python train.py --model="encoder-decoder audio transcriber" --input="log_mel" --encoder_moe="expert_choice" --encoder_num_experts=16 --encoder_expert_mlp_ratio=1 --encoder_experts_per_token=2 --fusion="cross_attention" --decoder_norm="layernorm" --decoder_mlp_ratio=4 --decoder_parallel_block=false --decoder_drop_path=0.15
Rows from block 5 of the audio encoder of a small encoder-decoder audio transcriber, named by matrix and row number. Rows with one number within an expert belong to one neuron, the router's apart. Each number is 128 + 32 x the weight over its row's rms, rounded and kept within 0 to 255. All counts start at 0. Numbers have three digits each.
Before each expert's rows are labels from the 100 clips, of 14976, where the router gives the expert most weight on average: "responds to" is what is common among them; "loudest" is the band of the loudest frequency at the time of the peak. Only what is clearly more common there than usual is listed. The data: short read English sentences (LibriTTS-R).
# router: router (encoder.blocks.5.mlp.router.weight, 16x160), inputs 108-159
# up: expert up (encoder.blocks.5.mlp.up, 16x160x160), inputs 108-159
# down: expert down (encoder.blocks.5.mlp.down, 16x160x160, transposed), outputs 108-159

# expert 4
responds to: the word "you"
loudest: 250 to 500 Hz
router.4:134146129135089189122134073168115097181060118125100185129083102116133143123135126192156111150106181106123116126086112085159103097149153082181186114094050125
up.0:156092118102121145139121117109111189094157172081165113139214111114144096176135076143097076143171123137174138129158087111134139062140148141132113089112160117
down.0:088064178154100128121122189118157130145103061117144148098164202135143097160139159151180078120124099147124114120134095119166102149126058101141134117131158164
up.1:044138131128131155157141187163134118201147139113110110115083101154081228068126124138162127168156235147158151149105173137106178125148145118104164087098155166
down.1:138075142090109104150130150109106112116096175144103138087142135108138116059129108064104119123168097098133095108114108140140185150120083151169107091190154111
up.2:100156097079181071121177084076154115069192095154158145151144101167131112106152127143096116138123154079124154141106098098098135155152077128152127102164083153
down.2:136165160091102145130095125145166125122137109113149097128133133150151124149050090132125143131084125100133108125155131078066126135140138204153107127159129077
up.3:101107158161181119117136122143111131160176117175117059080171079065125169073150095116154097126148119132123104165104093094137133161198180117134095140117116118
down.3:161154083214084148060151092086123170136162132146143140133138150098139091187133075069134099127155102105093146161104095166142152157177130118133097151099153131
up.4:163138177162188141124138130153143148126170140061065197105189104114145119083058167135158122110128103113120120077097140171118064132161075187111101099132108107
down.4:147124120131145125157089080131131119126155119131153143059113125150161171095110129143128171115096072137144160106072153175108139051132140086141148124113143114
up.5:064090141102134115109169180061123133088123069182097102113124125127107105104116159123088151097145105129138106147105175130166089109156153168124134170149107106
down.5:131148153120103143110174117140138129077176103160189115105159173173185089095154089167126135164186182122095091137063106174133114128115133120096134086156178105
up.6:128154090118064149128115168148128115126108078121059160138098107142134105109120128153138051106146127146163130089145161117082162103149117072143070097168103186
down.6:194126111135119080095137090093136194149142083086131045098143103135157114121141158162160098106117076141088119238141137207089138129132113145101166071146154106
up.7:125139146121146127151179135136118048104091120185131158110124128137120113134132166101138140188101123083139123134128079159166126088104073182126144124112133127
down.7:165114173149191113134049153111152147100162101131119144135164144117150116106173111190084122168096174131111121131136150118085150095122099117159100154151153122
up.8:136097160067131115066131153080102109161131170113090118140105117123118108079124157146146136145109133119087144166142108171109105060110135201110099141124142079
down.8:117068150073100063173140182135131116138147136169140100152086104096148118195091157094143135118141206122164151147141034123128140163077169149076119120139136113
up.9:163082155118121084228140155129144067115060093168167152187147132099116152083104136093079086084080125135121125134121168102048161123106084162141102132074107113
down.9:145150128122143138107141143079154098088111148167116089120122129160109132134219163142065132121131112125078151089135128139115169171140126119157121170159155127
up.10:129140157067104123193063104183068154122139112140158138171103095105120095096120137101117160164099113130193158241108100118177101120172157153157169116173116123
down.10:154149084087147084130175132128112151189081136134105136084085139057119132165150101173128129105121177131084181176190091097158167106157139156093160151110143136
up.11:097105113074121111163197121151192097134143187130177181077129090147151110168109155126148104167152162090149187109143112225132135186134141121129133148138096117
down.11:105109225143090123141143120125152102163122189135168158140199127107112201116169134176090102101080123139120102131127171162150156127161074100141100112133153161
up.12:137137152150056115100125137165129112106120098100107071072112164139148071094120163157096129176116108158147131131142116061127160091104175164121157130157213134
down.12:078082087102096165115099154147106118109170178119094147228082127142111131101113106138097177120163186179126158091133155215113113072159165137114101138157141099
up.13:131177170161119132128166118126130100133097192131145138105124108209059147153176156123065173109099148092118160157084066165115145153160129125190088183082151128
down.13:101179167114142131152141105090127122166168171143142108125099166160108135087081107144096125181069152173192140116099149084121126050120112063092134060134108162
up.14:091141184137128110119116099025113141107149119103086155128081109108083092155174089163176135126116172148118148115190058178075160100119128148154088150137091136
down.14:133116102110120114091119096139118155158154155088169129182156156174135159132104110072158089161126057166068121109160148127138076131128170039191158119156150190
up.15:188164099149106104162190139118131114112099168210085101137076127077155136128145100117129146123157102145151134118135085110122144190124114188171154160136097138
down.15:148181065119096031120186155148105130132175177131195152089117081159155113126162101188072140108084174160178116078081134119154137135155127079154140106171062137
up.16:123089100166082095145112074114089140096164177164115062152152117092076116116123134152108155131103158150166117073159126057137213157086119134151094115100152070
down.16:109209115127148122113103199174081079165052158174130148126124093130131094094148159131159113148130128094085144107133083122113151151133170126200121159175159107

# expert 15
responds to: the word "to"; the word "he"
loudest: 250 to 500 Hz
router.15:131142114131108077092136099143103162126080168097062107157093157122073063102126097118068184171208135095141090066105130147127095097136090120139119122095143234
up.0:120135164101120065178147126181135180113154174145153139124093183109139083162127070132112072177122113104069072155095122062157087180179120115138123136096136176
down.0:143123076120104101135152117126164146097140147106142099214108087136103115139145156142071095110178094116150194105119070121158160097118092169118151155107159146
up.1:122124120153134147129108110113090132133158106144109165097145081130154139167129088054129136125111151111122103133164115132100074195144108083125146104131124107
down.1:144131065146123131117146137147146100144126153147136105105062113110100192158190130078123094136189144097095171156145093197108113090131080132122158085086071192
up.2:165118102166158131114127085151141119082153121166102132125151103063091175120153177179197081091033106091132138123104159152181120159134121114153138141147123113
down.2:122141154163087063114138111169139186150206138056078140145094134111089107064095104151138157173143117192092136159134139126151149096100141163094146101069082174
up.3:138188121128104148141114136120135073180115156155110149096120101162119153111156194093122140169078145184134140017098121070148142192143132132165092083073087164
down.3:116145088179095121105143126109171097073121151142197120114095156187130066098098125120102102129146111128145156173092079129148131081075111121081135128127110125
up.4:128125201159157123107148097165138081127114100159140087049114146164151138101113197192124134106128134068068136119088104105102071116139141140078139129138050149
down.4:125153114139166121151113092115099132075090155092152119100107100151113129118193164141124133161128152189157091171081133147103065108133124100122113076148102127
up.5:144152160138097104084104163147132177085083095149083135126109099112095095133097111175107101128128089207153123127112149121082118163128153095097141111112166121
down.5:142036114135135123108060130221090081115158153110118131153118087158146151099148113166093076170142109064156106123168120170124119157142114165185098110119093172
up.6:116141233125124131111146131157143125142103129138134128143102141102115145193194139077134146150135084113067136101110144166148079145143109157118203162071176147
down.6:128106134095161155114103090097106108165096098109121121160093144154144149191134116101123159085087166110177060153164119118066087126101097072124215194199110099
up.7:104152187079139211090163144107102178130168157114098095073166184188110151179134100146137109166122085127093097153102134081078149148141133132139157132131120185
down.7:105157141175150186135142121108172085130151129126161119107125121147141153155153143130096152110112117069134209142200158097080182096149133111097107133141128132
up.8:100145151098055132104065098140082141124115102092122111210088089112118075142108119147078147128136150098051109114112135105133145162091103166163129044119128110
down.8:117123156200178157178153112147075147100153150108077150115163181086097118179089136167116070115105076142109192130143154108105177136105052133150149084133115143
up.9:165106121167115160109118130126116173103145153159154097174131171138021162077109119105134123128076081128104098106092134128206092159143155153141100146130154153
down.9:176153104094164170114170176146154118170108101110137100136174144083115129144155127132179152142125129118124122169094142179142103144149146093130189064050099168
up.10:105153114109154116096110130108110100179128085180170137124141118138093097111143145056133110129083131102098066158174135145130112067114109120194074145112096157
down.10:111161130137110161116161121169110180155146133148134110125093139103143167137142091107155196159108132134125137185135064176091149111160103152123101131106193112
up.11:203146126098132116167174117132084135042144165117154140139138134126131147142129148133168103143080125171177184118119186137104094144149122142114165115119130234
down.11:063148106155102155159090151105093155073113143165149130142129085133081150139175167110162158181129105141156131081136153117159117119174107073070120136193161134
up.12:157048144173085121104136166091086097149154087119100120098164111140143135159066167134105084141109164137174136149137064125136083160114152149177167100183145175
down.12:126127159108142119133199169060152183134124169117138136173200095093128157167164097114122148127129113144153109178123143116139135220131114130110183125135100191
up.13:146087153100108120165060083156097145158163106141142046159125148089107158109128184153172129131138121053094101094065129122124152118129170120170147095091180111
down.13:096164153173125127095114139098122109031148102134119148158149173046112088085120133116114103114132119122131126099139134132092148136117113065080183117069132088
up.14:102180147108133153128106189086155235061136114113123178041118126145134127100133183069137081141116183142151086123091206132168154138128104127128125091110073125
down.14:118182124077109127144142100168084097167129120084175134168096134070188122139152098128165138120219185100076117094157121168109112099124092113097143131136180151
up.15:126138129202151126149078102142099117159131087088092152086066186119151112116085129213110079126112100154180155128131142118106127096123114193024085112142101133
down.15:096183128187118071203116104112107146147129088156144196107113093143082109141084152127138155159089107131161147140074103121081168208140111095162102086128189111
up.16:086107170108134119078131106128133147099087181176144097113111048119104140131145132121090118235100172180118161138064167131162161115128109098100115149115142102
down.16:103130079071128117184123129088117186098133110124051100130147143138106138159111041156125135172123193094095138171179145143143177159105064120171105100121110153

# expert 8
responds to: voice: female; the word "i"
loudest: 500 to 1000 Hz
router.8:139105153126113149129188161116084089175105147082142112121151087133133143152135160126096168126135069198143152121133144097089177154166103123129076114066153149
up.0:157131148120069108183099191149148125138101106135109071107078096111134109110138119123126118093155119115118157124104106168118142148097070062143093124131150152
down.0:102126121065142064129144154120144101147151141097108144184152132157171148113106142115083181108106123112156168096093119059101106105083092117123110063172164099
up.1:080121109133093130104127186135179108116102114093094133078140096137100152073124148118143078122130124069034190070163149113173135088101108124135076105119175131
down.1:110088174154115114169177186128122136073122085087086097135155137137166086080098095070080138148130142078175152096154086123106133098115097186172187193104138165
up.2:098082153084137063152108151110093111176149119143093117198182147150107104109102146119111086136157126121129153146068155104178123116074118147078177105145119139
down.2:143064177129153086167116088130127093112102156110135130070154120131141138121094111108101096143127080191057112117118081135128114124202181199120156123182102116
up.3:133158127066174156101191155149132143113127089142112086088132136133118079093144097098139111122183183116128069133166120173119122119137131121050085097108163195
down.3:132098136179121145173112116163146150113128163147082108147129090119109169135090146158098154146183097119115165152129127071126066199137130146155156149146139163
up.4:105140132112096155114105134041150127108134105171125153140128178159132128131122104153142128167137072155160112167024163132093102167176128115124117104132084127
down.4:067114087107126133187178103162116091134150067150138099149145102183161152092136137140093144109107140113144155179179148104096115082061115148109143128140145122
up.5:131081117107138139123158171147086104116094100174096149205128105130130164113067094243135133113152177161106109095119121128134138152145136115127163098147143166
down.5:137151149118136151109110111177108117162118113094130111162125087140123118145118150133192112108171101099122100199070186173131155130145110184119124099099165194
up.6:163116137099082117113154130101137128128156081172139186079125165110143109133116100171126106107092165090120101125127171123160139155079107135143155116149120124
down.6:149115112152137140154176093115073138111137151140120118121113173131129149123129180103164092105168048074165155087187205100135063138122126132070126123143139115
up.7:131148158123104186171160138117060077115138150136088081107108100149163119115093095162160074086106110084132135071131097144059189096094161128132132094177144102
down.7:163118069138167164137169115227148126123165152163152133148149126150146145146183093121119104158182115168106193108039160119138051153137137117182131150159053173
up.8:134142120099103135128121110124100130115082102112139125174143130092161134103164174155113145143132121144119120146113181158125147171173110174047149126135107166
down.8:142128126164144145194148126104156084169134129136150173105152162203107158128105035036099126120132164167059095149082088130080122147186138147195068133145135153
up.9:093174076077126099105150145126105111117101175116135093101081146085100126124177143112030137130166169168174131093113145171194161147151155105145131093129107138
down.9:112136174192130111153177141106140150125126129122094143094136120044139115078135142129129117131160126158127079150137110092111113105157123109116099192127091198
up.10:124114122083135153115132173084142132147135203159155164125147129180120137122184109076171136088143131139181145115136118135112122070109098105090125150134168154
down.10:137048107170079141107144153121132124111093151157138145127114143198163108164179153130066131138150088112080122085152073121110187169145113153087094154151141127
up.11:121126088121147111052091113141156123161089086170107034150153120138144173111087146127117108081124156128112148161137130079055152075149112144124147135117096121
down.11:107082142107089208153063162105068105147154161178166065104135142123107129127166195118142079140115167191176118105108084141115089095131149168095150141144098117
up.12:110196106096095154147184092180179113159167137118111107104159169109125125165109152091162100141107127172122095090111102129125154233129143167088115177118121174
down.12:112135116129199079085167150044131083135098120152138143114118130119209118135105075123118069090166160151123110072176113111137153074056099151152175138123133116
up.13:107156180166120086115118142122103133118100160115123156103147068144124148100165150088089166089180173103177136157106118168163105094208074087140135055181164112
down.13:113118125145149062176111137130127130135078120126093137101073154128087145130120205151122067141108115108220147089177062102125119118145191173147114137126145097
up.14:133102089151113142087118114137101103111188086168084106136151171093137132125131110121094127139112162113099225115171143081122104100085096153127154083164107139
down.14:100118115103140078134047091109092145106098118155101080144123120120151030083133119142193115174117169172140123121081072137101156075161152094090119175050130097
up.15:098114121140099142108128159096154137082082101090131100145117105143148081112096100166161186150080104198104109140097134126111106127138112145124125108100187149
down.15:135114059126117072132083208125138138156108157125056117126106141116184131127152091110080143082117104045159142113138107180134131128089124112150128093104115083
up.16:179059208150124137165084158119131086109113107042155113105136081139135107101112124142115099190155124106141090082093149139057108102195138084106114144079097104
down.16:139109127161132124114149094124192127136142097113172169088115136203129181183090091107076087155169159189015132157098069103177108140160117120089119174130124130