A small encoder-decoder audio transcriber, trained from scratch: decoder activation gelu, adamw at rate 0.0028.
Rows from expert 9 of block 6 of the audio encoder, named by matrix and row number. Rows with one number belong to one neuron. Each number is 200 + 20 x the weight over its row's rms, rounded and kept within 0 to 999. All counts start at 0. After the name is the row's rms in percent of the matrix's.
# up: expert up (encoder.blocks.6.mlp.up, 16x160x160), inputs 0-159
# down: expert down (encoder.blocks.6.mlp.down, 16x160x160, transposed), outputs 0-159
up.89,096,211,201,214,179,197,202,219,189,190,179,238,199,244,222,195,199,218,163,196,231,146,170,200,207,227,155,202,188,222,194,202,176,223,174,170,215,191,203,141,189,210,192,172,212,197,206,149,186,199,226,179,207,190,201,204,178,216,178,205,213,177,240,192,244,212,178,214,187,208,197,184,183,175,200,220,185,207,173,201,218,238,228,188,192,195,179,220,191,190,170,176,212,201,180,212,216,185,215,209,203,222,200,182,185,151,205,245,218,225,204,199,232,210,185,181,215,173,198,186,195,216,215,209,183,188,180,183,214,205,205,202,191,194,193,172,228,218,182,198,192,211,205,218,181,224,203,180,195,226,189,194,237,237,207,169,204,183,192,197,202
down.89,105,226,213,168,188,203,176,196,183,207,214,217,170,202,187,208,206,208,219,193,154,211,157,210,165,198,217,179,207,187,188,199,180,218,196,178,178,223,212,209,208,175,192,206,196,185,199,189,223,185,182,198,187,235,199,213,193,183,218,246,170,189,184,196,206,162,178,198,199,223,224,223,186,211,164,169,204,179,207,224,196,218,189,225,223,229,196,183,218,196,188,209,163,192,182,184,168,201,197,177,212,222,197,182,223,174,178,208,215,179,189,215,228,185,238,200,222,191,195,224,216,212,216,179,205,195,208,175,191,265,173,216,210,216,184,197,189,225,176,174,190,236,186,201,174,185,187,167,171,213,199,208,203,198,200,204,147,173,178,165,228
up.90,101,178,196,206,183,223,185,226,216,205,171,207,228,201,233,205,211,182,214,203,223,222,167,215,202,189,204,200,212,171,234,203,209,187,199,224,187,206,170,196,207,190,165,215,213,218,169,225,186,178,198,222,183,162,181,176,213,211,186,219,209,181,215,182,165,213,230,177,212,208,148,226,192,198,169,224,237,221,185,160,229,206,211,180,203,216,168,192,219,185,186,211,210,190,220,186,184,170,172,199,210,212,195,172,219,200,239,207,217,195,181,222,195,215,204,189,218,157,170,187,175,149,191,175,185,205,211,167,210,202,228,166,210,231,210,170,196,196,202,199,195,185,168,179,199,224,203,235,206,204,201,197,174,205,180,223,202,215,206,177,221
down.90,089,225,194,214,174,196,217,199,151,186,223,207,211,248,239,193,196,203,194,194,190,189,172,182,202,174,188,208,231,199,248,200,229,231,205,182,204,182,194,219,204,187,196,173,157,170,208,220,192,217,228,215,206,224,196,201,224,206,206,182,212,223,208,181,208,191,215,202,225,198,186,213,210,199,185,197,192,216,217,231,185,175,212,217,204,216,166,168,182,226,183,177,196,217,200,155,269,233,209,211,178,177,209,219,194,224,197,206,188,250,205,212,195,188,208,171,161,202,167,174,211,229,194,202,209,203,194,183,197,207,187,213,210,174,190,197,224,190,205,197,195,185,219,188,176,196,178,182,184,221,188,209,173,200,197,169,199,158,184,229,226
up.91,095,201,213,178,201,171,218,210,197,210,183,170,175,183,220,211,176,181,233,233,178,190,209,182,231,201,160,203,201,234,184,209,177,209,199,237,222,246,221,161,203,192,197,215,192,180,212,195,217,184,201,200,187,194,196,226,206,211,190,252,197,187,214,204,214,178,229,205,194,208,163,176,162,160,199,201,212,200,202,201,156,213,202,190,196,189,161,189,213,222,209,213,214,177,206,205,237,240,209,234,210,193,206,205,227,201,212,201,222,202,161,208,220,210,185,176,185,232,204,192,190,238,237,184,185,178,208,223,220,170,207,211,208,231,194,200,190,180,199,206,216,231,196,214,201,159,184,222,175,231,195,201,208,167,219,183,216,209,215,209,167
down.91,104,208,189,216,187,217,189,208,198,215,201,159,171,210,204,201,183,264,228,185,185,193,206,202,181,191,194,204,190,255,202,216,198,205,205,201,168,210,194,197,198,155,223,184,211,193,233,210,197,223,208,183,200,209,198,188,168,182,171,207,172,210,198,189,219,209,197,191,231,209,180,239,223,193,194,217,252,215,204,218,204,226,193,196,199,241,219,165,185,175,190,201,203,228,179,222,224,236,230,201,190,201,185,199,212,215,176,203,231,190,208,201,218,212,177,205,149,213,189,204,230,226,183,184,198,230,206,192,171,175,203,197,220,219,187,218,227,179,194,217,202,185,230,169,225,210,222,234,226,153,226,204,205,176,197,191,205,227,193,214,187
up.92,104,169,187,191,185,204,190,209,175,195,153,176,186,203,227,203,180,200,210,208,164,215,190,209,213,177,230,188,195,198,195,195,221,178,179,209,216,170,202,212,196,208,217,171,199,247,181,190,214,175,223,203,202,240,178,215,188,202,197,179,212,215,196,215,223,232,232,224,193,180,228,209,202,208,206,218,239,221,211,200,195,203,233,201,194,184,226,231,199,193,198,195,187,218,185,215,212,203,191,190,213,196,204,191,188,223,162,212,196,187,194,196,191,180,238,230,141,184,201,200,213,181,195,232,186,179,214,207,200,191,197,156,161,216,184,198,190,193,177,204,172,199,168,224,197,222,219,159,216,148,252,227,196,193,187,221,185,190,168,181,174
down.92,104,205,189,193,190,190,169,198,213,213,216,202,190,171,231,172,150,176,221,178,172,227,191,208,178,200,200,204,189,198,203,186,183,194,199,221,218,199,213,195,198,217,238,188,201,207,208,207,213,200,235,177,181,205,184,184,205,202,208,190,224,200,227,177,208,209,199,198,218,198,235,209,157,187,230,166,183,212,188,197,187,227,221,166,227,202,192,176,194,173,210,207,198,212,226,211,211,214,202,175,201,215,171,240,176,186,222,214,173,160,238,222,221,218,227,167,196,168,181,251,185,193,174,235,211,191,184,180,194,207,198,199,192,201,170,217,204,228,222,155,184,187,200,198,195,202,197,169,173,223,160,245,173,210,215,224,227,188,197,198,213
up.93,101,195,211,175,182,224,193,183,200,213,188,193,209,161,219,207,199,232,252,224,211,205,236,205,182,196,208,194,225,196,187,182,150,203,189,209,231,191,225,215,195,217,240,172,176,174,218,191,227,225,191,190,189,223,188,165,202,227,222,193,222,166,202,194,189,237,208,196,254,218,210,192,189,224,217,190,194,241,190,165,202,212,188,197,165,181,174,214,209,191,210,199,205,199,214,144,220,199,212,185,175,214,188,181,201,236,215,194,225,213,185,183,191,212,230,235,220,186,193,195,215,212,224,190,205,184,169,205,216,208,225,194,213,187,206,209,182,208,232,205,195,221,198,182,206,217,184,173,217,138,186,194,217,180,180,191,202,203,193,196,202
down.93,096,199,210,190,172,206,213,191,202,211,200,195,177,208,197,165,184,203,196,150,206,178,198,210,181,202,239,214,203,220,200,162,223,164,174,200,209,213,212,188,177,177,201,211,215,177,197,195,204,200,181,192,218,208,218,205,225,225,171,209,181,203,208,188,221,165,184,220,198,192,213,219,166,211,234,183,173,199,187,218,184,198,189,187,191,218,204,248,173,229,199,201,199,226,247,186,196,209,196,212,210,223,194,215,195,220,193,219,203,195,233,215,144,184,205,190,229,224,197,246,230,226,201,217,235,195,243,217,193,177,206,193,193,221,182,240,192,204,196,227,177,170,202,202,222,162,195,196,187,202,201,226,255,206,222,229,185,227,213,213,214
up.94,098,176,160,211,211,193,240,186,177,206,192,219,192,199,204,222,189,206,190,213,237,187,205,183,225,207,173,186,208,238,212,197,213,185,200,186,200,201,193,231,187,186,186,165,235,195,202,187,179,179,209,194,175,166,203,196,209,183,221,169,184,195,182,202,164,172,194,231,179,158,237,207,201,192,172,207,205,201,221,195,211,216,214,223,208,209,180,225,213,183,213,224,233,216,215,203,233,181,196,188,209,222,183,147,193,179,208,211,205,206,170,239,195,183,205,225,212,220,184,223,198,186,176,175,223,179,168,153,188,216,196,195,213,197,222,196,187,183,170,195,225,207,185,154,207,151,217,214,175,183,194,229,212,178,213,229,206,191,227,200,223
down.94,102,218,244,239,196,193,185,215,226,203,213,200,213,193,203,187,196,199,206,205,196,183,227,187,191,179,172,164,182,206,178,186,191,246,187,231,185,173,186,175,211,176,180,222,176,216,221,190,196,210,229,201,202,187,195,158,214,164,193,218,198,208,202,199,177,162,215,188,194,174,178,173,188,199,230,194,209,234,171,189,235,208,203,217,174,193,234,245,185,181,212,206,199,201,210,190,223,161,185,214,207,207,202,210,167,196,195,210,191,187,202,226,175,215,165,179,218,240,175,207,223,243,190,218,221,174,192,203,192,212,207,176,196,213,232,181,197,211,173,208,235,200,184,203,214,161,166,175,211,179,190,221,191,189,191,180,205,207,240,220,181
up.95,092,200,238,237,216,207,220,185,231,208,172,208,184,247,191,225,240,221,175,220,222,200,179,165,228,187,232,161,185,210,180,188,221,214,210,202,183,195,176,184,161,175,188,220,197,184,199,216,202,214,213,198,211,206,190,144,157,202,183,200,159,187,209,204,221,220,204,216,193,214,221,214,198,183,191,232,213,215,220,190,203,158,199,168,179,199,201,165,203,180,184,171,203,205,229,176,194,202,192,186,215,170,214,215,212,196,230,210,180,198,161,223,200,226,163,159,196,186,202,223,215,214,206,193,182,210,188,177,205,178,176,205,218,212,157,201,206,203,208,201,179,174,214,201,179,212,197,184,202,229,194,192,193,223,181,192,173,214,199,228,187
down.95,101,248,186,218,234,161,184,204,199,238,213,175,174,207,221,175,189,212,225,172,210,194,225,224,190,242,175,177,200,222,208,186,187,210,223,181,186,168,229,206,204,188,187,193,209,188,184,172,200,179,193,215,218,215,208,212,200,242,192,168,180,187,201,194,199,148,209,212,210,189,217,197,215,189,178,208,202,211,223,198,205,203,231,188,175,164,190,197,201,177,173,205,202,191,253,176,230,175,189,179,204,165,175,189,201,195,212,226,216,188,190,193,226,206,173,250,192,214,178,183,195,191,225,197,179,191,220,218,208,213,230,229,187,204,177,193,163,196,173,203,186,199,184,213,200,227,191,184,189,180,182,222,206,186,202,207,168,238,172,232,205
up.96,098,209,195,183,204,174,226,171,199,200,198,210,171,191,155,209,198,147,225,190,218,214,177,199,198,194,259,177,193,208,161,191,201,225,253,188,191,168,205,197,217,176,235,239,202,174,176,184,193,220,207,193,197,189,178,186,200,227,201,210,202,232,237,190,204,211,202,221,199,171,191,195,182,239,216,209,171,192,201,171,241,189,198,213,194,208,179,198,190,210,163,226,169,225,198,208,185,200,198,174,185,178,180,166,207,213,196,188,211,193,214,172,233,236,229,181,208,185,193,183,170,192,190,174,206,209,188,237,184,196,189,237,205,184,204,216,237,193,171,202,208,196,174,196,203,205,187,182,188,172,197,223,215,215,186,181,201,185,203,208,230
down.96,103,210,190,202,192,209,199,159,229,196,204,185,199,188,216,212,199,183,189,207,202,157,213,202,214,165,198,206,206,232,214,185,166,206,205,207,201,183,204,198,179,203,190,198,207,218,179,197,192,221,198,207,211,173,211,221,191,186,162,240,226,209,238,204,189,220,190,189,198,212,198,167,226,206,230,184,185,224,198,212,213,209,201,205,189,223,195,237,182,170,175,237,185,204,223,179,186,197,238,202,169,231,213,265,211,218,223,177,195,176,169,203,214,228,214,211,190,211,207,222,227,173,221,173,182,207,169,193,201,202,229,227,212,175,217,200,209,235,174,198,194,160,185,202,226,230,171,169,225,215,178,174,190,195,189,197,186,196,159,240,218
up.97,105,184,182,190,218,195,230,186,221,205,213,221,199,218,198,218,185,189,184,225,180,217,194,195,231,203,211,195,188,195,205,168,221,189,204,181,212,204,165,185,204,213,222,193,230,200,193,245,213,201,183,193,224,167,219,186,207,186,227,198,207,180,210,222,198,212,197,149,203,217,214,205,212,210,223,206,193,200,182,197,187,213,203,179,231,227,163,173,201,211,207,183,221,189,183,182,180,209,249,201,267,218,210,197,219,221,194,174,189,231,217,238,180,181,217,207,211,195,188,196,186,177,200,192,226,217,180,154,225,210,181,165,220,162,187,217,177,192,196,150,201,189,160,173,194,189,167,204,170,190,173,224,203,207,210,214,228,201,214,166,196
down.97,103,204,222,182,206,219,214,229,227,167,198,190,221,183,189,210,210,170,206,239,197,239,191,180,199,180,195,211,216,236,191,177,206,191,192,208,185,196,236,177,194,198,189,188,190,216,217,149,180,237,207,193,191,194,193,211,197,199,224,214,208,213,183,204,184,201,218,210,210,229,196,191,237,221,202,206,213,199,176,232,216,199,193,202,216,186,193,184,163,183,196,226,214,189,221,219,221,201,191,174,214,250,208,221,183,204,193,242,211,214,185,234,207,204,145,184,210,156,218,190,206,224,202,179,208,201,196,210,191,164,182,200,214,164,232,221,178,216,185,206,177,163,193,195,237,172,178,216,197,223,178,212,238,191,209,172,226,179,165,175,201
up.98,097,168,211,220,218,205,212,187,220,234,216,221,203,169,238,229,231,245,209,198,202,222,203,221,207,190,199,181,148,220,184,207,202,213,217,237,222,155,194,180,148,236,211,204,196,196,211,160,214,213,203,169,214,195,167,220,201,164,200,202,207,186,212,207,173,206,210,207,179,183,184,180,188,202,175,193,237,199,215,172,182,225,197,194,197,172,198,179,197,200,208,177,155,165,182,213,232,215,217,191,170,175,197,148,223,187,206,214,203,207,206,223,193,187,184,177,191,189,192,230,215,207,207,157,199,176,195,211,231,204,185,176,188,176,199,205,233,180,196,221,216,196,190,205,220,172,180,202,223,212,196,205,190,190,182,190,201,196,190,176,204
down.98,091,217,199,197,201,242,217,180,186,198,176,222,187,219,203,224,197,205,188,229,189,221,163,171,193,199,212,181,199,197,162,173,189,189,209,199,194,201,197,189,194,204,225,164,183,228,211,171,202,180,177,219,210,167,194,196,220,229,174,191,219,214,218,167,176,214,175,184,199,217,191,178,172,202,181,216,203,214,238,207,224,236,216,188,219,243,194,190,179,202,198,181,184,207,214,176,202,189,191,226,187,160,229,176,213,225,200,199,194,223,259,208,185,197,183,183,194,192,176,214,214,187,200,212,209,192,189,193,191,146,196,171,190,215,229,221,181,191,216,196,214,208,221,211,165,211,197,225,173,223,202,185,227,207,191,171,265,208,170,200,224